A small image FSQ autoencoder, trained from scratch.
Training: soap at rate 0.0034, 9300 steps, batches of 256.
Rows from block 7 of the encoder of a small image FSQ autoencoder, named by matrix and row number. Each number is 128 + 32 x the weight over its row's rms, rounded and kept within 0 to 255. All counts start at 0. Numbers have three digits each.
After each channel's rows are labels from the 100 images, of 14848, where the channel reaches its highest value: "top examples" is what is common among them. Only what is clearly more common there than usual is listed. The data: telescope images of galaxies (Galaxy Zoo DECaLS).
# conv: 3x3 conv (encoder.blocks.7.conv.weight, 384x384x3x3, each kernel summed), inputs 320-383

conv.320:128169085135068115117077128105159140136165111127107086078149118127105131105124102121110125068134089152130102065116093156102102132077121131113121102169217096120093096108132204108160142126193181
top examples: shape: featured or disk; edge-on disk: no; spiral arms: yes

conv.330:121107198104121123120123082118153130099108142126151146114090129178135100114122083132092116130140156118157185154093191137132150109086153128181094141116073162090132095106098098166136157125109150
top examples: shape: featured or disk; edge-on disk: no; spiral arms: yes

conv.25:100145114111094153140129062171170112112075133108134132109141091132225127071066152160114113144182142159138131148132084129124125107104119158143118142077128131092088168095062130159116137056205107
top examples: edge-on disk: no; bar: no

conv.192:153154138141174072068114138116132076130146197131145086091121131124147119105130107101109105122119123106102117139140164123122122122146098146148116109117206157142111157166131092122107103172180122
top examples: shape: featured or disk; edge-on disk: no; spiral arms: yes

conv.317:126116069110139105132156125102124109128063131128136155146124122191178110157097118128109166130119161132125255143115153139099139127091102137149101107099137124138113146126135130153130095137115122
top examples: shape: featured or disk; edge-on disk: no; spiral arms: yes

conv.18:118177121091206097144144042099119166120103087129149125131111175123130104134116084088102129088129126151117167114180125139118170116087105098105119119102112157103095172097136137093095136144100094
top examples: bar: no

conv.346:089115140156138096121140113136140158085128134090202149148159108147158125150136122124070147159159100127168135151177121128107092083138182147122171143174208139087129090142124148168142162159078065
top examples: shape: featured or disk

conv.298:154136124140136139043153082118184128114091142101098145119124087062063140123160126102105147125175170116143085164160132149165126101083149119153144123127155058124122116193124174145139146075131095
top examples: edge-on disk: no; spiral arms: yes

conv.304:098141111107110132129112133108120081178134114133139136118162158123152116131149132122141126152105168135112103127057116142143130128146117159143099153095141069125156120120135108128161139147158107
top examples: edge-on disk: no; spiral arms: yes

conv.104:157148089076182111153138136140173091110122115131143168100118115199086130112202094200155158105052129100155154081115122082187188130170115130059130106135101108109088105122118190093133125093099097
top examples: shape: featured or disk

conv.383:159121066149133104138131126116119098131133096148107142140098104203049091094206076159104096116113105149145189092169108096092159142146167103154168123113106195183112142101181152152128142117157157
top examples: shape: featured or disk; edge-on disk: no; spiral arms: yes

conv.47:181093149117106147067071175135107123129061060093115210117134132087142087159121165152128140162114162116121168111149118137097156113142174105112158138120099132134119092094063148156144147122101133
top examples: shape: featured or disk; edge-on disk: no; bulge size: small

conv.53:203111175141154070143108145122107056119188092156104135133148194104165074118138076165083141133075116083135100090136165111144104154145111119146174143148160149099090101128086100180158118183149133
top examples: edge-on disk: no; spiral arms: yes

conv.228:118068162149190118133099139103130148129100114065109133105167124103186124165122131113130184147161117106126121183136106129174148131155120114162212084139203072069180125132074166138176124179094110
top examples: edge-on disk: no; spiral arms: yes

conv.341:146149121128160144116135095146125095143160136174104039134175081108185117113136175148085120131135180157101112146148103171126146149105195112153152111135145175202109117133174103069156113129132216
top examples: shape: featured or disk; edge-on disk: no; spiral arms: yes

conv.370:069138090102105090134090104174138143085139172111173115118072140113160126103038112124076131166124169092114143150127116129108123062188156160135100096145102042101125102147123120077083098102070163
top examples: shape: featured or disk

conv.325:217116153128130146134104094142153098102129110189094136091158195122108074083172165141076095113197157114142152145110102125146055188120142123090142145135158132098095149087180145113100149129134083
top examples: spiral arms: yes

conv.17:072091148151102093074111180137122124093148114130099109149123145098104147146143163164131141115128161138127069125137155176131156101178113095155195152149114156111145103069134200129108066161082150
top examples: shape: featured or disk; edge-on disk: no; spiral arms: yes

conv.357:141153119164135148068179117215135099132160188198126101108130106082099107158169153117091164136179117135131139151138127145152106121129143116128099106144151159120107099175159151136108084156123130
top examples: bar: no

conv.39:077108117088115156130111131160119153141077161132146126157144169145116188134159113106172089172130147146151165114104094098067140187112085147112110113059066185079117130054093167195096108109105129
top examples: shape: featured or disk; edge-on disk: no; spiral arms: yes

conv.51:048162147094147124127137183147183159100180216128109129138129129097122140122076111063119091142069110175130144131052150177094154123114123160121069123103061119142093095103119131208110174098102087
top examples: edge-on disk: no; spiral arms: yes

conv.214:096085155068094171138180136098115132118097152137088181109176087128131088125123114114168156135145115113103139167143124129141142117167046138088147103126087081109130192158126151130126098074143079
top examples: edge-on disk: no; spiral arms: yes

conv.15:118088126100164155110138073169156155180157144169116134114141126219139165161192138110065072114110133141107114150158101112086161167084051071099162124092081144156093101112153111141133175170060110
top examples: shape: featured or disk; edge-on disk: no; bar: no

conv.165:145118105158140122207137104181157082130121126175132079117146149116122165108118151140121144147203135130114153076112104104168104167137176090111119126113185151144125142123189056127141117159112121
top examples: spiral arms: yes