Weights of a small image FSQ autoencoder: 64-pixel images, encoder activation relu.
Rows from block 7 of the encoder of a small image FSQ autoencoder, named by matrix and row number. Each number is 500 + 40 x the weight over its row's rms, rounded and kept within 0 to 999. All counts start at 0. Numbers have three digits each. After the name is the row's rms in percent of the matrix's.
After each channel's rows are labels from the 100 images, of 14848, where the channel reaches its highest value: "top examples" is what is common among them. Only what is clearly more common there than usual is listed. The data: telescope images of galaxies (Galaxy Zoo DECaLS). In brackets: how many of the 100.
# conv: 3x3 conv (encoder.blocks.7.conv.weight, 384x384x3x3, each kernel summed), inputs 64-127

conv.23 137:448542551594510556512451599458472460487521464514516478516464507508474496553605476452489469452493510497504519545579403446531500462479535512486455538547536512569448488547441465465488465494496502
top examples: spiral arms: yes (39)

conv.213 105:501544491521480472522512436573406463561461463540507514447475413521538437524486510422445501470494458397525480446454479538509474519453510572505495530448507478510414527503527524496595539473513454
top examples: spiral arms: yes (46)

conv.5 121:500492551552483622572467498534477532500462479486527532568497528485505508528520521488475523493468491478545503474433512612488476555533540484555450475441502564511512487522464551468494538485514533
top examples: edge-on disk: no (50); spiral arms: yes (40)

conv.304 134:500564476538539469507534489528523489525531526514469480452483504518463502526475491453489516504494456507411497517459478515452527533556471526486546508520508523503480528456512518510501477549547485
top examples: edge-on disk: no (52); spiral arms: yes (47)

conv.325 098:495474464601542446476486540545452477489425540498480511484522530477517474392488523498490478424524456449526496488479477474434485524525544505509463453491545514420490496408457482565500513496524473
top examples: spiral arms: yes (41)

conv.317 143:550521477526516462536548530468566470545482533551509510509482597493488590524501534486495518485535563568476435468540532527527543481513520463518462579569530510548439502423421490526467449588465546
top examples: shape: featured or disk (61); edge-on disk: no (53); spiral arms: yes (43)

conv.201 110:449495515506496547504487415473460439503450458485471451519539492434446547465403543489520538487558467474441514543497430535523367488456571506499448494462470499472458466450444450479539483585450490
top examples: spiral arms: yes (44)

conv.98 092:511520431544525514520401514561485495513566518482512468488439492486464450526530479513532524415473456557519502540525519538533419456488495510476480506533507487415444496475476545478508482506547415
top examples: spiral arms: yes (39)

conv.279 102:567503580470484535474482526543436488500537467530505489524488494490584522515528489494480524480489507478509533492532490518490553556472537545473419488472514523502492548434519476471509531510486541
top examples: bar: no (31)

conv.165 106:511529566522497555490574485511444545567510561480524492514519527451485540555467507473441443523503440467564485501467534580499510534550572499481464490416493513513457441471407480520501542572506481
top examples: spiral arms: yes (41)

conv.91 145:437473485474457591494504565572448537488447492471509463543611483479470502478534495463481479525465473484471467601494423437490535452553534506538474447521556461519521499476443534449478475416516537
top examples: edge-on disk: no (53); bar: no (33)

conv.51 089:466473482544532563560487463534523544474449486562515548502518486545505467534500490407509500546470485501504447491580548450458471446436442453507524428526512545518550510549471502495468545453486549
top examples: edge-on disk: no (52); spiral arms: yes (40)

conv.192 106:429519479527486470542507512450443496503511511496514496472504465495491492538538510478468564485516467450516521492525436430615457428574474508514487468531557518550446497511444467459506498585483473
top examples: shape: featured or disk (61); edge-on disk: no (54); spiral arms: yes (51)

conv.1 105:508512533591526466485508526515553546526611558507523604499461528534467471502527530579510525438506481564464516520516493519502479503519480486478460518517495478424521540523403545556496541471563550
top examples: shape: featured or disk (63); edge-on disk: no (54); spiral arms: yes (47)

conv.41 116:527497507523514493490446444444422490475487532465442504507487496527515502460464518507489469475470566493505551534492523506493463483448516452568572467493462504447452501476504505476551548519506523
top examples: shape: featured or disk (62); edge-on disk: no (56); spiral arms: yes (46)

conv.25 088:460458470544505470532468502513532510472491531519535553485458445501453457435488523474517531579520482545435505566460576451488499491479484515508491489506490497440500504475505474552570532572520510
top examples: edge-on disk: no (52); bar: no (34)

conv.149 106:508485538499468486509503512526565496537561441515460449460447479485487533462501443490474480528491520565475486482515469418410459512530436511535510458522504494477426552527481516535467496505445504
top examples: spiral arms: yes (39)

conv.12 145:523561482547485507500539485503348524497580549474545384521472516500509500527466505475427525490518546494434472442474485578430439462508489510537516524470470532478449480507560507526455533548555411
top examples: spiral arms: yes (41)

conv.345 086:433463502523485546457510492517519448452465529519552533474540446408450488468466487509497500457461465511479569482541438496474513577553549464501548481474499461511438478570471464476551458553503516
top examples: spiral arms: yes (39)

conv.241 086:529511475464523477479504520490571536546510472537507492519497493440493450486487481437489496503468523610474465554393499476588556525505476484480573541497470494453504493489577540462556462484457480
top examples: spiral arms: yes (39)

conv.305 115:512523435510422486545447538499475483516471491458442554532480530467417459472554513450519421547474459493470449502514471498509547508489512481563475448516507470492498472479485548445447424511475468
top examples: spiral arms: yes (39)

conv.312 113:438536486516458441501491570528454452540531476502491452490547542503438484468550541468533543435508507516480588586482514531525439454495577512508367434520492470555468535520459495519575568554557457
top examples: shape: featured or disk (61); spiral arms: yes (43)

conv.21 138:486468576534479481485539470566470481487556526440445510512539459517489473466495464476574524477528506531507487531508482564508511562521524459579403480514491474491516523530497491440547521526555501
top examples: edge-on disk: no (52); spiral arms: yes (40)

conv.214 110:492520523571518472486468420470496526458438519544491575459523416466524479519521483444524462503535498515502483510502422383510635402530488465518522502533532457537505508487538496453506488483491554
top examples: edge-on disk: no (51); spiral arms: yes (45)

conv.329 084:526462451509491495562485523448425505472499471588563449525438575493509410512519524543459505536466422534502551507510512454535504488512520544509618558464498571450497508432504497508579507484434466
top examples: edge-on disk: no (52)

conv.162 096:470542498510534444419492464502540557474527457516437434437400513481537515464502428443590473441494476457465489516438481497507463480561495484453488539491562506551445483589586471535511456482522389
top examples: shape: featured or disk (62); edge-on disk: no (53); spiral arms: yes (44)

conv.228 119:541479524468491470459483439445445545490477531428513467491487445509577510508487519459486498492519571519498528478540504440497563489497494527566530413571482497481463494585557492481550506454539511
top examples: edge-on disk: no (52); spiral arms: yes (40)

conv.298 093:509546507559465464520455439438494534517479472477476491494509534492529522457523390554573535499469523524515555489514481437530529487504540440502443489453495466467527542420501423485570540397558461
top examples: edge-on disk: no (54); spiral arms: yes (47)

conv.53 111:500542522523480480514533477495528465488496488495493503561550462463447441478504561528485444456535482485503519480527437558551351542489455465493481499484563437546515451445501461460525455487537534
top examples: edge-on disk: no (50); spiral arms: yes (46)

conv.18 088:499467520538433520547497525459457489510456425431467594521506553517483478525456514519471517474487428454547444517508522500476524499490488546524485481512538498453446492471480434455475494491426492
top examples: bar: no (30)

conv.14 123:483527416547544499462530467492501539493503510469510465461449530502482417515476437504474478517468478450449520458432474505490444498495450527507526529497539514524469498504562491495469453501555348
top examples: shape: featured or disk (61); edge-on disk: no (51); spiral arms: yes (41)

conv.357 105:434518520518530513506523586510524478437483552463528467504569505464480511502470429484470526417448444471548503451520461503466499462452574450534474461398472432476460445560494472442538520478459529
top examples: bar: no (31)

conv.229 086:489536467528504477503532516479589556481430577562486555520489490427444423570514475419515429504494517437495491566553443427483473451490471530525531487455469414502494506566445494410480431530460475
top examples: spiral arms: yes (42)

conv.370 087:479438454530383448530554506519480522490494516513514569479516489484453543511516456500496540538522470489449441541525410438541496508454468479496459516475547458490514436555462467501470422477513524
top examples: shape: featured or disk (60)

conv.331 109:558468481586502547498559484492524479482483560507478559523549523479452521506520503467481551493526581495529486453504491509524497479582545509501504539511507508436515485556514524539426521507510488
top examples: shape: featured or disk (65)

conv.249 094:473451511521526489510492479458535475488537469424479506436456479548479509498446422503532495515466425465487469462509492416492511479530547453455488528479535509519450536467491538526497535443517481
top examples: edge-on disk: yes (27)

conv.179 106:526493560575452476484492469497459557515570527501492434514467479454450510501518482473530419491518539548513532425541519418480542545534444484507486570552466512463451525530563543428492518535451471
top examples: shape: featured or disk (66); edge-on disk: no (51); bulge size: small (29)

conv.320 093:512517527473509465517448506438525505450455461477490496477524513436492467492507479451524489412520446559484449562479508487498523444433510509436503523574503548515497535497474461425486468451418474
top examples: shape: featured or disk (66); edge-on disk: no (51); spiral arms: yes (40)