{
  "encoder_arch": "vgg",
  "dataset": "telescope images of galaxies (Galaxy Zoo DECaLS)",
  "encoder_norm": "batchnorm",
  "encoder_activation": "relu",
  "decoder_widths": [48, 96, 144, 192],
  "one_sided": false
}
Rows from block 7 of the encoder of a small image FSQ autoencoder, named by matrix and row number. Each number is 500 + 25 x the weight over its row's rms, rounded and kept within 0 to 999. All counts start at 0. Numbers have three digits each.
After each channel's rows are labels from the 100 images, of 14848, where the channel reaches its highest value: "responds to" is what is common among them; "colour at peak" is the nearest of a few named colours to the mean colour under the peak. Only what is clearly more common there than usual is listed. The data: telescope images of galaxies (Galaxy Zoo DECaLS).
# conv: 3x3 conv (encoder.blocks.7.conv.weight, 384x384x3x3, each kernel summed), inputs 128-191

conv.41:432490483508504513505473541528460520492526457480487507489507477464519541491474499490429504451473512509474503490497512445471495515484513504518472496517545502533505491478511508542496546465556495
responds to: shape: featured or disk; edge-on disk: no; spiral arms: yes
colour at peak: grey; brown

conv.98:515462510514520530476504526488506512486528445493488503523465516469448531477531529515515524507541499513453486523518466487483510459493466504525495499478479477557535493498495542517512479500471501
responds to: spiral arms: yes
colour at peak: grey

conv.346:472524544503534512519534556500514503512485509459529500505451505508556489460546532574515490472496553481495487499493506487519463500536510474497506480493474526463476515521518508492535513498530522
responds to: shape: featured or disk
colour at peak: grey; brown

conv.279:437498506489466507489496518494511486494503481503476521475537515528524449504507509492507526554453500520489490423529497483540506507486501509485439472532521468546474505484535511479524509508506481
responds to: bar: no
colour at peak: brown

conv.242:514529495514515470512519533505500483512529534423479483500487481498495570504490487483466507544466459487540484568458463465482485506516516473474489529490456461523438505520522509483514477512491539
responds to: shape: featured or disk; edge-on disk: no; spiral arms: yes
colour at peak: grey; brown

conv.91:466495491584473490518473512486539487507506486474481490516467489479559452491506475521487498519520498466497484517510493487544473492550462483493484538483499482521483451500501519438507498494497506
responds to: edge-on disk: no; bar: no
colour at peak: brown

conv.363:484504493480502504503490527512482497466497526439548514508490503490511493461475480530496497475523512493495518502471474505498476536479488524520524497504509478552503510480504491517467480481534532
responds to: shape: featured or disk; edge-on disk: no; spiral arms: yes
colour at peak: grey; brown

conv.305:539491458482513472516484480466552464505473465528490491494532495487499452440517515521500493480561507509489501484526490550507505482508497483464463473483491543487484480483516525445556493479515498
responds to: spiral arms: yes
colour at peak: brown

conv.6:526476465492470509509479484478518505507502538521501496519492487452516495450474515498466499535503480569514483494472502540524506501491498545492503523463516511511468525508450558476522471479516545
responds to: shape: featured or disk; edge-on disk: no; bar: no
colour at peak: brown

conv.249:528471481519487497484460483535514448525550499438477531525484494533547494518520526453469509485485539527478479482471487479501501465516542451487459475478504519551477483519516534536489500482524492
responds to: edge-on disk: yes
colour at peak: brown

conv.331:496493497543511514505464520528527536566475498484490513535525494515484533485489509517489529509506513536476507519493469433491452446474526482495511565537480470494515486490514481440569545493504507
responds to: shape: featured or disk
colour at peak: brown

conv.21:454493523513571494496451484524487492491485472487485541517466519477539460449511506519461492497491480476509479522497478456511493538488488507512482521455488491517526510472490528491498488503507501
responds to: edge-on disk: no; spiral arms: yes
colour at peak: brown

conv.1:505479508462531501513493469489506549471476499545528532515518518534462528507517548523540522494542512481492500508531520492479528502481501529491466430437501493531522505508467541501503478488496479
responds to: shape: featured or disk; edge-on disk: no; spiral arms: yes
colour at peak: grey

conv.124:532524484479523490534473533489492496513539489457484481523538466491480465470462510454460482508612461511496468532501494513502510479493462504510465501479501520500457518478482529485530460492485512
responds to: shape: featured or disk; edge-on disk: no; spiral arms: yes
colour at peak: brown

conv.15:501481520479465482557519486502495486492495468438468474520497506490499499524467485493453524504493498478523517502467500512503489516503506569484465482524487512480464492453474515458509523465473457
responds to: shape: featured or disk; edge-on disk: no; bar: no
colour at peak: brown

conv.104:465506543480512522499477496496560484532534483499503469487528484482494539484513500505503503495486479483498510520497494473533484520507511526522508525453499507486480479487547512520523504515507499
responds to: shape: featured or disk
colour at peak: brown

conv.162:492510505466500522499508538515558456490506466475495526503490504513467534538465502447504498495483480511492468506482493463497473545452486486505514502470501499466441492492516460483482501533488506
responds to: shape: featured or disk; edge-on disk: no; spiral arms: yes
colour at peak: brown